Weights of a small encoder-decoder audio transcriber.
Model: 11.6M parameters, mfcc input, encoder arch ecapa_tdnn, encoder norm batchnorm, encoder depths [18], encoder widths [384], decoder width 128.
Training: adamw at rate 0.0026, 3200 steps, batches of 256.
Data: 15625 training examples, 52.4 epochs.
Rows from block 12 of the audio encoder of a small encoder-decoder audio transcriber, named by matrix and row number. Each number is 128 + 24 x the weight over its row's rms, rounded and kept within 0 to 255. All counts start at 0. Numbers have three digits each.
After each channel's rows are labels from the 100 clips, of 14848, where the channel reaches its highest value: "top examples" is what is common among them; "loudest band" is the band of the loudest frequency at the time of the peak. Only what is clearly more common there than usual is listed. The data: read English sentences (LibriTTS-R). In brackets: how many of the 100.
# c30: last pointwise conv (encoder.blocks.12.c3.0.weight, 384x384x1), inputs 77-153

c30.216:134103117114156085133093170128136149120147153128115127118096097126095100133114120094116123130144112118156090126093162088115141143127128125118157026098113139117109151081136128099126076123099138143055132104132179116120129153110151158
top examples: the word "to" (61)
loudest band: 250 to 500 Hz (31)

c30.193:138186145141104124129107167128130088155120111112093135122139127112114138131128112125134098114124097116182156136153122128151138153125097168116194158103120139158119135139184121146127126124135119117100156085141129135119142143126124111
top examples: the word "that" (37)
loudest band: 250 to 500 Hz (41)

c30.380:100128158144164109102107099118125074165117130146105140152167125099112128098162109113120161144190120134109130124089148105101117216112116103126135102121122090132124119111163158147066099116113139136103128147120109089140139151156161103
top examples: the word "of" (68)
loudest band: 250 to 500 Hz (34)

c30.308:116125139143147106092111108142131136108098136122116121131145141102134104139125128116155110125154150147181141117125102145126121120127103122127132097122090089131156118111149134126104090177135119167107099103135184112131153097097142114
top examples: voice: female (84)
loudest band: 4000 to 8000 Hz (30)

c30.157:164132177091102077134159137109114137117134123146157132092178134135131131165134150122133133119109125108133122126076100079145140130128129145160138117146144176155121106133113101115156150142147106090105147107140123161223104151118127101
top examples: the word "had" (38)
loudest band: 500 to 1000 Hz (36)

c30.109:186141195136124169153162115139142105154139116121128139153149121118127118120128114095137125144113112139125116089115082114144120170129136111120125170117121116133100146124154119100155130118124106125125139126128112096174127118153104106
top examples: the word "a" (49); the word "was" (37)
loudest band: 250 to 500 Hz (45)

c30.354:121084115131154093124151128127117159114102129115154153130135140114134147106112113120112135140096092127131162108123165148142128115133091118109130142138117151149131129152122115133068153123157173120125136117136136119144114165131138091
top examples: the word "i" (60)
loudest band: 500 to 1000 Hz (27)

c30.219:126136099120141115120141139139155153178129183135126144121206147123112109121111094122138116142141111089159130160163155119140131124144159105108115143184110127127119150135143112186152105122096102132101142089121124117148105104159089130
top examples: the word "have" (29); the word "had" (27)
loudest band: 500 to 1000 Hz (27)

c30.298:159109150098116126111089146124141132133105107129155110112178135067155115127117113169138152080122096080126132124105167137131123103154132110105143137127163169115104164123128122156172162127107128119140115091139120110174141164194133122
top examples: the word "he" (39); the word "his" (36)
loudest band: 250 to 500 Hz (33)

c30.152:112099155083156073130146159149163179141144127122133134154147143106097162089105126180165163132108123118123139147132182103099130155159160094132127102137148130123125177103145140117093154117114115095140110126132130147145171194137126200
top examples: the word "was" (63); the word "it" (37)
loudest band: 250 to 500 Hz (38)

c30.207:126118149146113134122118133115107165156139145140147126067136134174059181136133098117129106168170130103070129160152102113154146110119123145129122169135117088164105122152112161144105155158083136120135127159129120147130123133103130146
top examples: the word "she" (53)
loudest band: 2000 to 4000 Hz (56)

c30.177:149135147119086134146139128133157148117103136141147133142124127128172105119141120105123137098119146175125138099178153114164116124141114131130152133117130178146178145141120163133113124139199127084097138113181106122199165112129147108
top examples: the word "he" (39); the word "you" (36)
loudest band: 250 to 500 Hz (39)

c30.236:142130120108125124138143128134122133134163120118125092116131132156131141085148123096165113117118122133119152139149126118129140130138141129102107150144127100139121142159144108130108153128144165092125107108117152135132131111089099153
top examples: voice: male (77)
loudest band: 4000 to 8000 Hz (33)

c30.343:151139144122126124144075190144137129104128136107137089131138101127122153145102129111156129140089128171114135152154130156131140104135160159148123110170195149121106134122110135138185160137124114120133142110140131161128138155118123146
top examples: the word "she" (26)
loudest band: 2000 to 4000 Hz (28)

c30.289:133140100113164123124142158130149122107163134103100139120114153120093152121110137131139145128121150134106101150131146152123128174128121147133104095139098118180130147107123161103056127187115102150095123116143145146134160116143128091
top examples: the word "was" (49)
loudest band: 4000 to 8000 Hz (26)

c30.26:123113135161112104067112130141103139148113153130128142138120125099080174087121092134146153147102123138138156117106153131096121152146138107116104099082135136158110170114128123171103143142131143129130115129100126136120134163110106102
top examples: the word "a" (50); the word "was" (45)
loudest band: 250 to 500 Hz (31)

c30.376:123126114135117134119133126133110139129140144078133154111090100171136142084108120092113120144115138140107097183111085105137146095112106079125127162114132144126128128122117102090134130125130136149123142149131080154088069100122113142
top examples: the word "she" (34)
loudest band: 2000 to 4000 Hz (34)

c30.19:109152125135122110129131137157099128172147138139141128114120099092128121133110090097134150121117108131147120110146120126145128099115115135105165178117063171105125136143137146147132119136105145045113159095127112140122110123155126082
top examples: the word "to" (66)
loudest band: 250 to 500 Hz (40)

c30.214:131142140130104138135156123106139145124139121134131112090123140137112164130125143133111140120105112119186127156140122121145145115136144115125152120141113116135143191160106079165087102108128102143162153129109119132110130161149113120
top examples: the word "was" (39); the word "it" (35)
loudest band: 250 to 500 Hz (32)

c30.112:162155122155147142127118138126132150101131156117097139120130115125099120129144112140128094156115151138150125099104138129101107162133111108141113109145106124135125143107112133101123086148116089100116119143131101079126140105156145102
top examples: voice: female (79); the word "his" (27)
loudest band: 250 to 500 Hz (33)

c30.353:122149114085135117096123169109128142089152106111152135104127116140153114160114110111119114132159117145145079076167135131147106156133108108113176164129135125128164108118105130104130111116145122154084104118125124102168118097147135167
top examples: the word "his" (30)
loudest band: 250 to 500 Hz (45)

c30.4:131150140123088134163100146144125121117124130107129161098101161125160143132141149127119106152137137133067124174152155130174122136129095161124120138153135180144143113129079131071132132150172132120143147151155094152140103097099179080
top examples: the word "i" (63)
loudest band: 500 to 1000 Hz (31)

c30.15:113120124114164087106136110152136139131172183125129123095131124126093131081102087111168148136140137126078130146093163108125143123139089122135112137114139137159109120183132116118116161151106164129090129089123133140085110138130121095
top examples: the word "said" (37)
loudest band: 4000 to 8000 Hz (46)

c30.360:120118103147133124127109104127136115116113168142135147095119123160122130132149127140125125157149139120122140138136146127127137142151120114144107129118112141135115151117113123103150068112119136188105107145126111108092115147126112110
top examples: the word "this" (29)
loudest band: 4000 to 8000 Hz (52)

c30.95:123151130125133138119139114133144086156117151167157103131149112149144143136115154145134163130214141116165122109129142156111120134123148127116110101118113145129160095134109142164130135124126163164077127157154132135099110135114150160
top examples: the word "was" (46); the word "had" (26)
loudest band: 250 to 500 Hz (35)

c30.273:140122141108122129102150117108121140130120126131121123120175096088088110117115107112150119137120128155144107118075107104108109164119089150166129144118159140104110124119134112108147136133109080141121150101104103121185111138159101113
top examples: the word "he" (43)
loudest band: 250 to 500 Hz (33)

c30.309:156125139109135113102152122120134124109140146132101098069190132140149113132159083158129132134131108137151134111136137129130122164151169114090120136131126154154109128142117137191120098109137119123123132112129112111159147106122110130
top examples: the word "had" (25)
loudest band: 500 to 1000 Hz (30)

c30.222:134127108094133118120127131130135105095112136098142166110173125106133097099109098174117126136112097119172129063101119143127106157118131111115147113148108145129126098091137128222161129130125132099136120126111136125115139134132145154
top examples: the word "had" (26)
loudest band: 250 to 500 Hz (40)

c30.182:133122121129121166142129138155137127133169157166106106128105132150131153112170148141156102174149150117070128126098101155117167130127116132101078121155118093165133143106118165125181116139137140105124069103178153103139119088119130104
top examples: the word "his" (27); the word "is" (27)
loudest band: 4000 to 8000 Hz (39)

c30.102:137123123153129121111089108147094112096134134151117132101143148172146130143141131154127124139168128124094121098112118134170138165108126154103147152122130148124120083135118120111096109115114153163159165141145119126130099114125133096
top examples: the word "was" (39)
loudest band: 250 to 500 Hz (38)

c30.121:122106132130131140116079120102132101117150160112127141114198134138151115128153067151130112114157112154172148097105120136129140157124132134098176094122121171132137120132140128210147111120114162099092123084147167110136118137066133073
top examples: the word "had" (25)
loudest band: 500 to 1000 Hz (27)

c30.21:110099148112106074136127115124107144103150129143117156086152171102150150103122118141179151154131157134155196151101159137133130108137134135151092119115125144141139128088133109171144170216123111099128123122123155118100187166118130099
top examples: the word "this" (26)
loudest band: 4000 to 8000 Hz (50)

c30.75:117142106150119154133098140152139078114134140127142145159130130148112122120090136148137117125173095165156144082102133149148127133133126146142137111125112149158149129091131110139139092163137111105101136140139120116147141152086128099
top examples: the word "was" (36); the word "his" (34)
loudest band: 250 to 500 Hz (43)

c30.11:117169133115109132141111139112096099133127129099123130115108145161124146121136167099114124163130139121095135146164126138126130116125122134138132112150140148145125146119108135083125112124142171111101156154138096152147133109128133151
top examples: the word "i" (44)
loudest band: 500 to 1000 Hz (31)

c30.266:146170128148138113107104130136120111119098147098123148136158141110108117099135110131125139102133111151129095095112141132094122162105136121128121132124098095089134101081152111122121105120116088170124118134114075126123165148106111119
top examples: the word "about" (26)
loudest band: 250 to 500 Hz (36); 500 to 1000 Hz (26)

c30.127:129171126125115158119130127122139136128133149117112153111171147123150133118137155165130145128125129124141197102096145166156142122102133150088121161155156118120144172141151117191142112109141117126117124124142119130107117113118142071
top examples: the word "he" (38); the word "that" (34)
loudest band: 500 to 1000 Hz (28)

c30.228:124156164140109119118150127138137120150085139125118118125157134128089113132114132119119110124111132130127099130117126120150095149128143172137187115137126128154094162143172147112114169123166135111142143109109137161191135132133128092
top examples: the word "to" (75)
loudest band: 250 to 500 Hz (32)

c30.247:133120113150091148117146099135126135124096146111127140145120146121152147133106108102144096112149136119127160105129107138107137106172127115086156136119098113122125138144145114171113107124125124148143126082120141124136118124148144118
top examples: the word "to" (74)
loudest band: 250 to 500 Hz (43)

c30.93:128130111120127130100119124121135114136093150106119129152128116121145101128137120129129080155160117135131115126126119113124126150153113145107153153145126136113151109128107165098084094145157159092142150105154111125135105132118153120
top examples: the word "but" (35)
loudest band: 500 to 1000 Hz (43)

c30.56:138176126138138120111115152136136052137114113104139149112110121161156144137141099114120109156145137154102135174120167115123137144183093145081124096113117119139161149121156146093137106116151141100094122130166131122141104126139135130
top examples: the word "he" (40); the word "you" (33)
loudest band: 250 to 500 Hz (42)

c30.359:119112122117142100144114104108141125130138139118129119110071135155102101168136086168118114118134106099103111124161127131186146160131102165095144140131094136129163123151128102086146100122128126081092156114116163115109103151120127121
top examples: the word "i" (82)
loudest band: 500 to 1000 Hz (25)

c30.203:103129159102137097142121118157115114131131159138115121141108117119117116122106126084154119130123138144093119130089102090131147144179125140123162117145101134159118122117129114096171112121153085112114113081141120145187118123137117130
top examples: the word "had" (26)
loudest band: 250 to 500 Hz (50)

c30.331:124150138123121110110139195098116102138106129101124134135120148155121129136139137125128086138200123160083127121173094151105122131111104134105119149153144154124136135103110183082162141117153151150077137136144102134132136118137133146
top examples: voice: female (80)
loudest band: 250 to 500 Hz (44)

c30.70:146115147138130117112154145131136116129132149141115137149154127158094145104173138119132109171192124102160142123122122185113150132149161086117148086124117145135145190104182146114142148120136137162087118135158164097130129078133164143
top examples: the word "his" (32)
loudest band: 4000 to 8000 Hz (33)

c30.120:104116137110150132114135155135101118128160121145120130081134137138081135099109116149138158154118157135112124149128122152107145112156168094132101164141142121121097086116130099133147122127153129122138120093100138103168107159180136161
top examples: the word "she" (58); the word "said" (27)
loudest band: 2000 to 4000 Hz (42)

c30.108:125133134114128171128145092147140105121149141130101156136159163115140135124142122101127115111148142128139132076117143143158142176128140144145163141128115122202173153168158167122132122153140171112103117148202150123107157148119162111
top examples: the word "was" (76); the word "it" (34)
loudest band: 250 to 500 Hz (32)