From a checkpoint of a small encoder-decoder audio transcriber: 15625 training examples.
Rows from block 5 of the audio encoder of a small encoder-decoder audio transcriber, named by matrix and row number. Each number is 128 + 24 x the weight over its row's rms, rounded and kept within 0 to 255. All counts start at 0. Numbers have three digits each.
Before each channel's rows are labels from the 100 clips, of 14848, where the channel reaches its highest value: "loudest" is the band of the loudest frequency at the time of the peak. Only what is clearly more common there than usual is listed. The data: read English sentences (LibriTTS-R). In brackets: how many of the 100, against the usual share in percent.
# c30: last pointwise conv (encoder.blocks.5.c3.0.weight, 384x384x1), inputs 288-383

loudest: 4000 to 8000 Hz (58 vs 5.3)
c30.370:134168106090115108119112147123130158083104139102204110174091115116151162127062090060122134145139129122097123117162128110110105144190211112216140159154115132118141079104105132153128137095124118161132121129154132105095113150198133108129208116129113116155163116117127125160138089166114081167

loudest: 500 to 1000 Hz (30 vs 7.3)
c30.204:153092134148100130130113136134149170131173146142113137122142132111144107140146159135126114106134133116131132131143127149131127115145130145128112118098136099154141143119105106128139151125147172179124130125201113121119167141139125154114153117135122134104124099159088189152128111144137088133

loudest: 250 to 500 Hz (55 vs 13.4)
c30.308:121110083134146145170121112155138165123150155186094089118127104108151086082135145121102105080130164082135141124125088113093102131155105131104121121103140119081143137063127158093134166134160142134140120097163107127097129071137099141136122201132109143150107094121087171170129100122132116096

loudest: 4000 to 8000 Hz (29 vs 5.3)
c30.133:079124112129115139177125134130176139111135121108161160105147113152172158130130090069141099090130095129109111136105123090064141169119103165136168144083123142101124108093139126170088135149165117131140128152173125123102114149091185148118125130088096126123144119105165127144158130131131119168

loudest: 4000 to 8000 Hz (64 vs 5.3)
c30.217:090131129110121100105108127112099121125109130106130152114139113110075133138061138147141106141086133125109114101150132104150101108165107086136109169078063111118105103125109138113101105140120102147098111098119135120105169113143108070125162136113156150166125104100073141147107090173146125136

loudest: 4000 to 8000 Hz (26 vs 5.3)
c30.42:145128125121164118087107104143133124114112162068138113154119143128124138159114167106137112167216155104104133137156120077128140153129072086129112160130093146112156120158152151140115158104099157175126125108113123142116122148179112118081140143134145152136109132125133128165180101133133077117

loudest: 250 to 500 Hz (47 vs 13.4)
c30.206:132111080086108169115120139157107168079115095142105124101120087115166105114156094083089102125192108096103115132108117083080089121142112113129115098136146126133100140110126137120120147109145152140132106111150101075139167118143097132153140148126153109125110113107118153154095107120109120162

loudest: 4000 to 8000 Hz (50 vs 5.3)
c30.267:132152095106129137125132136132125135060134130132152114126132096145152138072128087105148100134161141110104091134110143099110139164103160117139132147140152114102152097075099101138105121125121132105097125130135130113164111091138169097158111128101088100105121099105153099089113110099116117132

loudest: 500 to 1000 Hz (45 vs 7.3)
c30.325:137153112114101163144141144066130128106133129131149161130095121136089123150097131166164117133097112113147093129152170137107126166133166147155131128135127117096162106134128105121142145131091146155140124171127114139200139151073122093113136102179125126101111105133128097114102107138105121158

loudest: 4000 to 8000 Hz (43 vs 5.3)
c30.100:085141104117125101121133089138082138077125130133119130136109118135162130121085134128105113134125154109131125132129088130138107100123129122108129169086057131115108156114131093124110145152127155153144111133117131069100090124129113113129179117114124137140137136125115150103094149133121089130

loudest: 250 to 500 Hz (49 vs 13.4)
c30.295:145093118120111138132154156175102150148095135136094128168141104114157095098138146125116111127145132120078119086085098078131109099108143069092112140099126117133123099122110105097093149111090116114105128099113146120124114154193147184071129144130128129166127163166136156130147107123130153180

loudest: 500 to 1000 Hz (40 vs 7.3)
c30.28:127102133115114136088113104121073113091110125100153146185128144133087115133087186148126140171091110138125112092150132171137165130045090105151108164137048165083197135161122103129123128101154114106107079115124131101109133143139130043114145065143150131147152079133139141147112113128094071156

loudest: 4000 to 8000 Hz (71 vs 5.3)
c30.381:101123125110109164083153141142136130097127096107173131170087114126147169094092067066116137120152095086106131116120077110120145163120152115138154122138153098137140118087127151144073136117083119115144142133162116137093137104093128116144111109104073121137144145124136083195113113115101102155

loudest: 500 to 1000 Hz (33 vs 7.3)
c30.98:130114168117122131154149099140097139136120091167136149105128113108137134131085162153139137133092161113145094144106115183143147112149178137141132110107125133110084170147166130135104092166162102097135143136120127141135110120091126126154123093149108153112165131138142118143132143121136114130

loudest: 500 to 1000 Hz (31 vs 7.3)
c30.207:140114161129104124127098106141166137117132137078112145102114147157136097158121130142155115147113093121099117121156164171084135107117103176167136152154133147132125152195118137166139107069147147152122142153158128107174113132113138131126177153158137095094118161098169136128150125143115096177

loudest: 4000 to 8000 Hz (27 vs 5.3)
c30.323:139138114122127126121094095095134122108119092124130147124096099129147121107107153151116101187064130128116119157108091157126156158118173122150136144096062146094118140131116145129089124128145124117128134139151152114149140096098148104144171084145139150170164156130100128147092161098082117118

loudest: 500 to 1000 Hz (39 vs 7.3)
c30.272:172148174161120106120082142110123091130138134100154140110099175128148084164130155169158186202135123146115095152171181192150178191068127156177127127116120145105156151143135122140169137121130116130157133147123141162128113142189146118145154138181131142074135113137165136155150099099163125133

loudest: 4000 to 8000 Hz (32 vs 5.3)
c30.238:132130118071128100172126122091109125152086180153114140131139121098110126106100153093151128154077184150129128168166148148137148126126119130131112134131110128118122146132128104116129125151166093143113101118187132097157149116172160088148166154111157145148174145131086158139141138172126149192

loudest: 4000 to 8000 Hz (26 vs 5.3)
c30.170:101183176150122061165159102085157092147126134116145126160133134132150119155113138083160125136117120135153145129098123128136173111124080173133145119121132141103108146190112122127135109156184085103106132126100108146110106105118222098146126142111119158107129100086158138095095166116158147103

loudest: 2000 to 4000 Hz (39 vs 2.2)
c30.168:152119174125158119106114101086089135133127103175176145186095146138126174154106116138139180160126157080121144144093126136109101105116155162171110133171108138179099124121130133114118168128117150168159125134162116135137148107131140093088153132107123117158130115105102153156160096146156079080

loudest: 500 to 1000 Hz (30 vs 7.3)
c30.83:099132133141108124124135114102130089181145158138111103147153153121134145170104157126077120097080111161148119109100131123145139097137125115153109140125132140137163137166122111089166135145138104112087132110114169137138125139117120099114115092103109157147147097150122129109113133181139153154

loudest: 500 to 1000 Hz (41 vs 7.3)
c30.92:105131083088108146107156121130122171094137090101125118130108116121130159104111110106059064108115123067097130078096099111086126102123148057151127177153148097111166097061089102118110148109091122148084108109133176089079149134160129115132150143105111109151089093154119132101098084150107120174

loudest: 500 to 1000 Hz (29 vs 7.3)
c30.194:117120176143161123143096133157107110146115144154141134100137168148118128146124177175163112157078106102108161147193175185106142129091120155173157120117094116135156194183154105142138135137129150131141122145144136137172192141152108137164130100124154162112170131128138146123130144119144102179

loudest: 4000 to 8000 Hz (36 vs 5.3)
c30.264:140164103044151149104126124131162146102102099107150129155085132129124135127131098124121106118109127084155148128099104083125107085151132083162117185139099137123135126152114141140119133133109141118133121096120126139101075170123164102090156111086114119182110112152105124118118070140103104163

loudest: 250 to 500 Hz (39 vs 13.4)
c30.335:112138100088116133108115131143119131159072137107133104151128133115103134146096101118080159105109174116150124162142109134153113071084132142097143115185139119148112117141166144140102110155109124127129112141137101136134149123125097118117129158163131114156118141130103116154148119128152136117

loudest: 500 to 1000 Hz (33 vs 7.3)
c30.333:135126094124127158129127139154115108159121173134106141136133188092125078131143152125119118156118089141131146110142147125148109115140098122104108151125152112112164166180126080089131138115126166133083103102112123152144112156137119130109137158140179132137140108146125128065091149116160144133

loudest: 500 to 1000 Hz (39 vs 7.3)
c30.190:146147142166149091114113122114167139153083160120151140110123126178065117106091125105159120161130149139177110143180148151141112154132124177121151081164123163126153118157153152205089151128116124113144143144117100150112130115177119131065113140099122125092133155136155095099150110116132117144

loudest: 4000 to 8000 Hz (83 vs 5.3)
c30.169:115132152131116104099095142132114123106147137103157204139156089155124097132111098107129114140110067126118146124112136111102110148125102142150223160142096127105133086166179150216129092091139146102200200208074126139118070140086127127105129103157134094181155182146176065112085117136128103112

loudest: 250 to 500 Hz (37 vs 13.4)
c30.51:150116073105122118147155161070154140155092150118124177117134132109141145143090143086077125097103114132147117129137075115147102127179099114090119100082144112102118112111099142098108144148120098131098127103135136147090126159101139146123124114093144126123081119114116139119109142145114140139

loudest: 4000 to 8000 Hz (30 vs 5.3)
c30.131:114110133119134153120076120143147113116123121118151127101160121160109121139129137140134090143137109108124117137130164121062136154124110165140155129173142123117127089146171138141116112112097159100154164180100126198143108111105130133143107080144107103108099174123128087151134088119130111098

loudest: 4000 to 8000 Hz (28 vs 5.3)
c30.139:126137129124138165092105144135087126135093063119154115155118161116079152148121111161115142148098135136136144113078135127092101102105144105130089160084106160135152089127126098116144137090083093124112103104119147110144121141186131101105146132126104118166139092121114121111104069158128075151

loudest: 4000 to 8000 Hz (69 vs 5.3)
c30.195:114144150123122125128127116127130074169139114157157169122120105183096089154130115144125175145109090137113120155085139142154151106133137167133174143157107140144091139148188135179159091135116121078182158184090137152119047118108179121067125082111099128134163165140167078087122101124174115141

loudest: 1000 to 2000 Hz (31 vs 2)
c30.23:123188137124129127112088159114123146112103170082132107165136101137106122150114137099143112157130115113163165098124130112138140104151155095126107159112106127168148118143139115124114137111115163103139134118062130141099120136096137127105115111125120110139112147181110107055117117130184134110

loudest: 250 to 500 Hz (33 vs 13.4)
c30.175:173155112086157170143137208168128151147152125150152119089152112115120136113161100116134131118119108134120129118103137113125144111176126099120123139158165125100142108116114113125106138143123136107131120138098142112106129135155147131086100134122155119111123135142136125123123105099128147114

loudest: 4000 to 8000 Hz (68 vs 5.3)
c30.181:087158139116141119139094110080161109086128096110172097128122142148134173159116096119131129095145126092144148159126158091114131126147136153164137130108097163148112124137119112140151112142125096166146134148143112135143168130102133143141157134116099153127150117093091154106125139135129101128

loudest: 500 to 1000 Hz (25 vs 7.3)
c30.226:145086078139124127157116140113161117167119112151144138124135174099107073130149137085123131115110130135120156174111118121138086171124162113102129128142114140145107146112123124112073116162153143120122133132136090175106127128145110138133109146119126137126132122139116136152116194073143167110

loudest: 4000 to 8000 Hz (26 vs 5.3)
c30.127:139125121111131165117118163137157104104137095072206112090124126148158145160134076116092131094118103119112076122159116126111138163127115137199168114148133125130096088088153184162128085121147105084128174131162125157152098157156162143127110096145146068114132113062159105147131103091104099136

loudest: 250 to 500 Hz (44 vs 13.4)
c30.297:127117141139110136133123136119099103099128127136139121090082118121125069128176107169114118108167089145116073152165124169083158137150095151132138097121164093082147115116120126164160141135111164106152155139090114165105081136109113116122137155142138126101138118100151140131175136113147142130

loudest: 250 to 500 Hz (42 vs 13.4)
c30.252:126132111128141116154098082134144115146170120138113075096134171126193161131120124097088084093079133157156123155118122108101163159122099121129136090089129153094132160135153143120117138093135115117127146138144143128086109083146158138164110134137124144078108117122147139096101125108119085098

loudest: 2000 to 4000 Hz (27 vs 2.2); 4000 to 8000 Hz (27 vs 5.3)
c30.288:153104135152103124104102123127137111072128127117128119126142157122157066117122149120126139134170131153088110092135138120147153116075092095083122162094115115156150136107095106116103125128116128144103109126096116133126146102146151104155142130149131170168090122114101133118179120107116111116

loudest: 500 to 1000 Hz (35 vs 7.3)
c30.180:126096154059105142071135109097133172105117151129135086140102134094103118096059137115129072131112130091090121147123112135097133102136125103111124157096120096095132103150111106132103122113133132149136106130144137095175135166120157093090152105098147158142119119146115143128131114152076058195

loudest: 4000 to 8000 Hz (65 vs 5.3)
c30.173:140138121158162147126098167111129133121166114106159164121190127147133137156140103128108126153112096146134102101126151095103122163158128129113142177136119177103171100125126152164139148122155136108148149155105174149079065159162122169098100060114124093133119119147144067152145152079127141133

loudest: 4000 to 8000 Hz (65 vs 5.3)
c30.260:111168113109143102131120168143135102109132088098142207129161056150132093115129121148116128160132074158097138096110122100111162152123131114111147150122097165091115105123150192172120091128140108088164174167093135134107075128140155119099125120141162080146135170118174081120067122118107112117

loudest: 4000 to 8000 Hz (32 vs 5.3)
c30.365:130124112110117150099110148122136126110109107115160084190100138121073139135104091110103122121136129117141135143143135110124097148102196147159104168155128144147148120142114088101153161120126122140131100108147128110141141141148093108133134145124112130106174093165098126155128111141128118122

loudest: 500 to 1000 Hz (45 vs 7.3)
c30.72:126139140066108142146097135112150176100126148135120131130118142113091149088093141152134135118140128112121115092148115116123151148119174119117136149088146115140138130112102116115161165110131160159127118151118155160120125147165109136142148144098126163134100093180086126106132155125139070121

loudest: 500 to 1000 Hz (30 vs 7.3)
c30.121:128178163135101106075090151115114142088111114107183136156109120122071121134081132119154145173085105116103174104127133150121169105126109151167176119146073121100188127174129115120109141108119116126149145159117146090108115136144132084123155116120137118121156115133144131181180085156108060129

loudest: 250 to 500 Hz (63 vs 13.4)
c30.196:170137105122128108139165178158118135165154130137100099074140112095145064112163138173137093086156172154172131120155121129127146118129125166123133104162178110107120188118153132138139113127115172110125125133081115140169118113115088150090107161149182129081107125149154144112098112083149133151

loudest: 500 to 1000 Hz (25 vs 7.3)
c30.348:153102120182111101146136125092121129156142127158109131135179177118148152111147154128139111148117123177144106103109107149139125197128153125095093129125175114099168117125074087096166154128082155107120108080117118169146132132142115144143132149104144167107110124141115117078127181129152176113

loudest: 4000 to 8000 Hz (36 vs 5.3); 2000 to 4000 Hz (28 vs 2.2)
c30.162:127112118123124102120098108135136154133147130121086107107146124140133096128103140131133111114111149110118129156103130113102138138104150167120149128125138159110102134124153120168107119125131129131151149156135129139168138105108155077128147150081129154138121167134131146088149086092158088116

loudest: 500 to 1000 Hz (42 vs 7.3)
c30.134:101105162114091137095110112102128165087098160120106143123110129126117120144105122129165094120139087155101093144166113173073122097096103139143131113110126112131129167168134115125124098111110120142140130149119134104125113122115111098097158130126168111143154168140130140140128129114107110163

loudest: 500 to 1000 Hz (31 vs 7.3)
c30.104:155112102123086116137144084098132161182102171142109113139112162090126118124140171156124086147143143129149166125093112130133072089130176151100116130140178123166120111120099115111102168130112083102138116105116126107151134115130159094083119175117116133146078113219104160071089099126126125149

loudest: 500 to 1000 Hz (35 vs 7.3)
c30.151:135137122089140132139122111145124193104161145132092134122156088101145172132097147122107100127107114118144148121127095125138151128114137088131114165107101096125136208145103140103126155133134173138125149101091137071110114140084123145145121098153140157142147125177118154096119173149120140150

loudest: 500 to 1000 Hz (34 vs 7.3)
c30.377:127114122116076125115108112102164122140131106118147122157119139104100126163114152149111153153133128120126133117136137146125103099108126095144133124129146122122174116142096145129125121101100114157114144115131142109113118151142122099108149134132121186128082116149106159142144098158138095138

loudest: 500 to 1000 Hz (31 vs 7.3)
c30.164:161069115150139092120113140120128106139108098125130101149164124154080097123092116150139142100134162154135099144108140148146106109121135139103146134131137129183134133135138134117142109137126100101124156146164128184196154106122120113121124138108124092116146155172090106127127134095160184094

loudest: 2000 to 4000 Hz (43 vs 2.2)
c30.266:155176125132172136144146105096128137143154137125117147128154140138124123111136105126175110157110079197132125145084151139119105114145155163146142125166174138130152111114096139137095140091162114079146140151086085140151106131144177171120124122138155116129165127130171094082090152147133137160

loudest: 250 to 500 Hz (37 vs 13.4); 500 to 1000 Hz (34 vs 7.3)
c30.219:136083133126078138112136144116061166136128144145117098142120099142135125088110136159092138152139129100109089091175112157115124151103150127113112150094134116140151132115095111115105166118107128160110103142146147138165138144130075118139148135118134109134130105169107162158176124107131145141

loudest: 500 to 1000 Hz (43 vs 7.3)
c30.242:144138136116147130125141116103142162118132102158120100120140094141132123130130110087129112094125132086191149116143100105129143154118121163088139142155149135116163169134131136126132146119157125118172144122120155131116120104099169166120103138140131131120103130143143125153154141114126113128

loudest: 4000 to 8000 Hz (75 vs 5.3)
c30.193:122147095092151119142091155125191130136113122128138136138168117112131148128110105083112136135097093090122169142116110092145097163173134130107141146071096126133101121103160147127127128164123143153124158133120098066099139123123163132125143132048125115156153176154143113101119131174142130149

loudest: 4000 to 8000 Hz (43 vs 5.3)
c30.24:162120105148109120120113123076143081139137119101130140139155134148117119137104157127151122135115108111118146110100123131121113173157129141115156114114114186105100089110164177150100101103121104123145114151125143123098078128160127131130126125100082096133129127127147116163130152094119124107

loudest: 4000 to 8000 Hz (67 vs 5.3)
c30.273:156182165142129141163093124112117084105126136093150127144145141161096107126117119163150122147103134117161143156155168129126107170125124135139161139141111125122113101116122111137144116124149104144157143165187103149172174114157137124130134148112118091135168117116137121148114130150115121100

loudest: 4000 to 8000 Hz (25 vs 5.3)
c30.241:178173107128139115109124188127118111140116183153134157153157097155119127111150111107164140138155135143150148157142147127175098122096114168095138139164127162144128131169117108148135118115114146109144149154158098117148138144163136103092137145121154109099149127164137122117075130117149177144

loudest: 500 to 1000 Hz (32 vs 7.3)
c30.102:123118137126088162149142145087144160125144135116131125123097092146129154138109130113107107105112116128112080113136122143105133144113138098144137097098106112095139123135140145138143119155137138125134131153095114122116134144111126146116142124155153123113176115129175121134130131151094151143

loudest: 500 to 1000 Hz (37 vs 7.3)
c30.62:123097119121114124105167087138145156154123142155104109115181127087111124135130124083123100115106132146157167115066086091129106105149159089066121126111180118116135100129114119115090144140137136107101141100058156121092122125101124144101105085095111173177125125172126111080106128118109129117

loudest: 500 to 1000 Hz (31 vs 7.3)
c30.94:139114131094119124095133160085126139172090164136138164126081170137069087131100141142133156161079107136112126124101132171118081143145117147119109109114112129116123107133145141146096127128093119145124127149119126104128136183137148088038150162124148116127121133132139119113154083139115112154

loudest: 4000 to 8000 Hz (84 vs 5.3)
c30.337:122173125135170106110129138076097093118154129117142185143131130132109066111145100132159122136132093122116114156119127100126116134147115116102174158149116154130136128165116177159133112134132132100169182153074123125087078128089126135078137085101093119125155163126161078083100114090161101148

loudest: 500 to 1000 Hz (28 vs 7.3)
c30.339:125121044134082177124126161131114087163084129140125094111099162128079106121115062092111113110137137143144107118137148105126087158162138128106115102164131134105110094127105106143130108140105114115112134097141134136185133152129081137123110124110128054122127107112071092127147127104138202089

loudest: 250 to 500 Hz (34 vs 13.4); 500 to 1000 Hz (28 vs 7.3)
c30.81:117125133119113131139165096129104170148185153132068121089129146110101143096154130151101103124144118165138166114119114122119114146123141112106115098130169085124111121116113151099154158141110173114092139115076122153135110140092112149126131158125149144156087136177126118113116130111157153090

loudest: 500 to 1000 Hz (36 vs 7.3); 250 to 500 Hz (32 vs 13.4)
c30.35:151154113091145123120125105104136134141115142124128196131137115133085140151134143094135137146151138101156128124109124169122084139169147101116111144172134132130177145117156154163025143131121144123148154146119099125082094178131124104079123136107118115170134138178116124141146133106115108125

loudest: 500 to 1000 Hz (43 vs 7.3)
c30.331:127098111147097159085123101122131121144100154118088113129096176131114074153132132132111095152132123132153089116177133127137136155139117113095107138126157108104166139137080119125129153090130192151087109097122153156173126132126116112161145166125144139151117105155097175130143148114128152156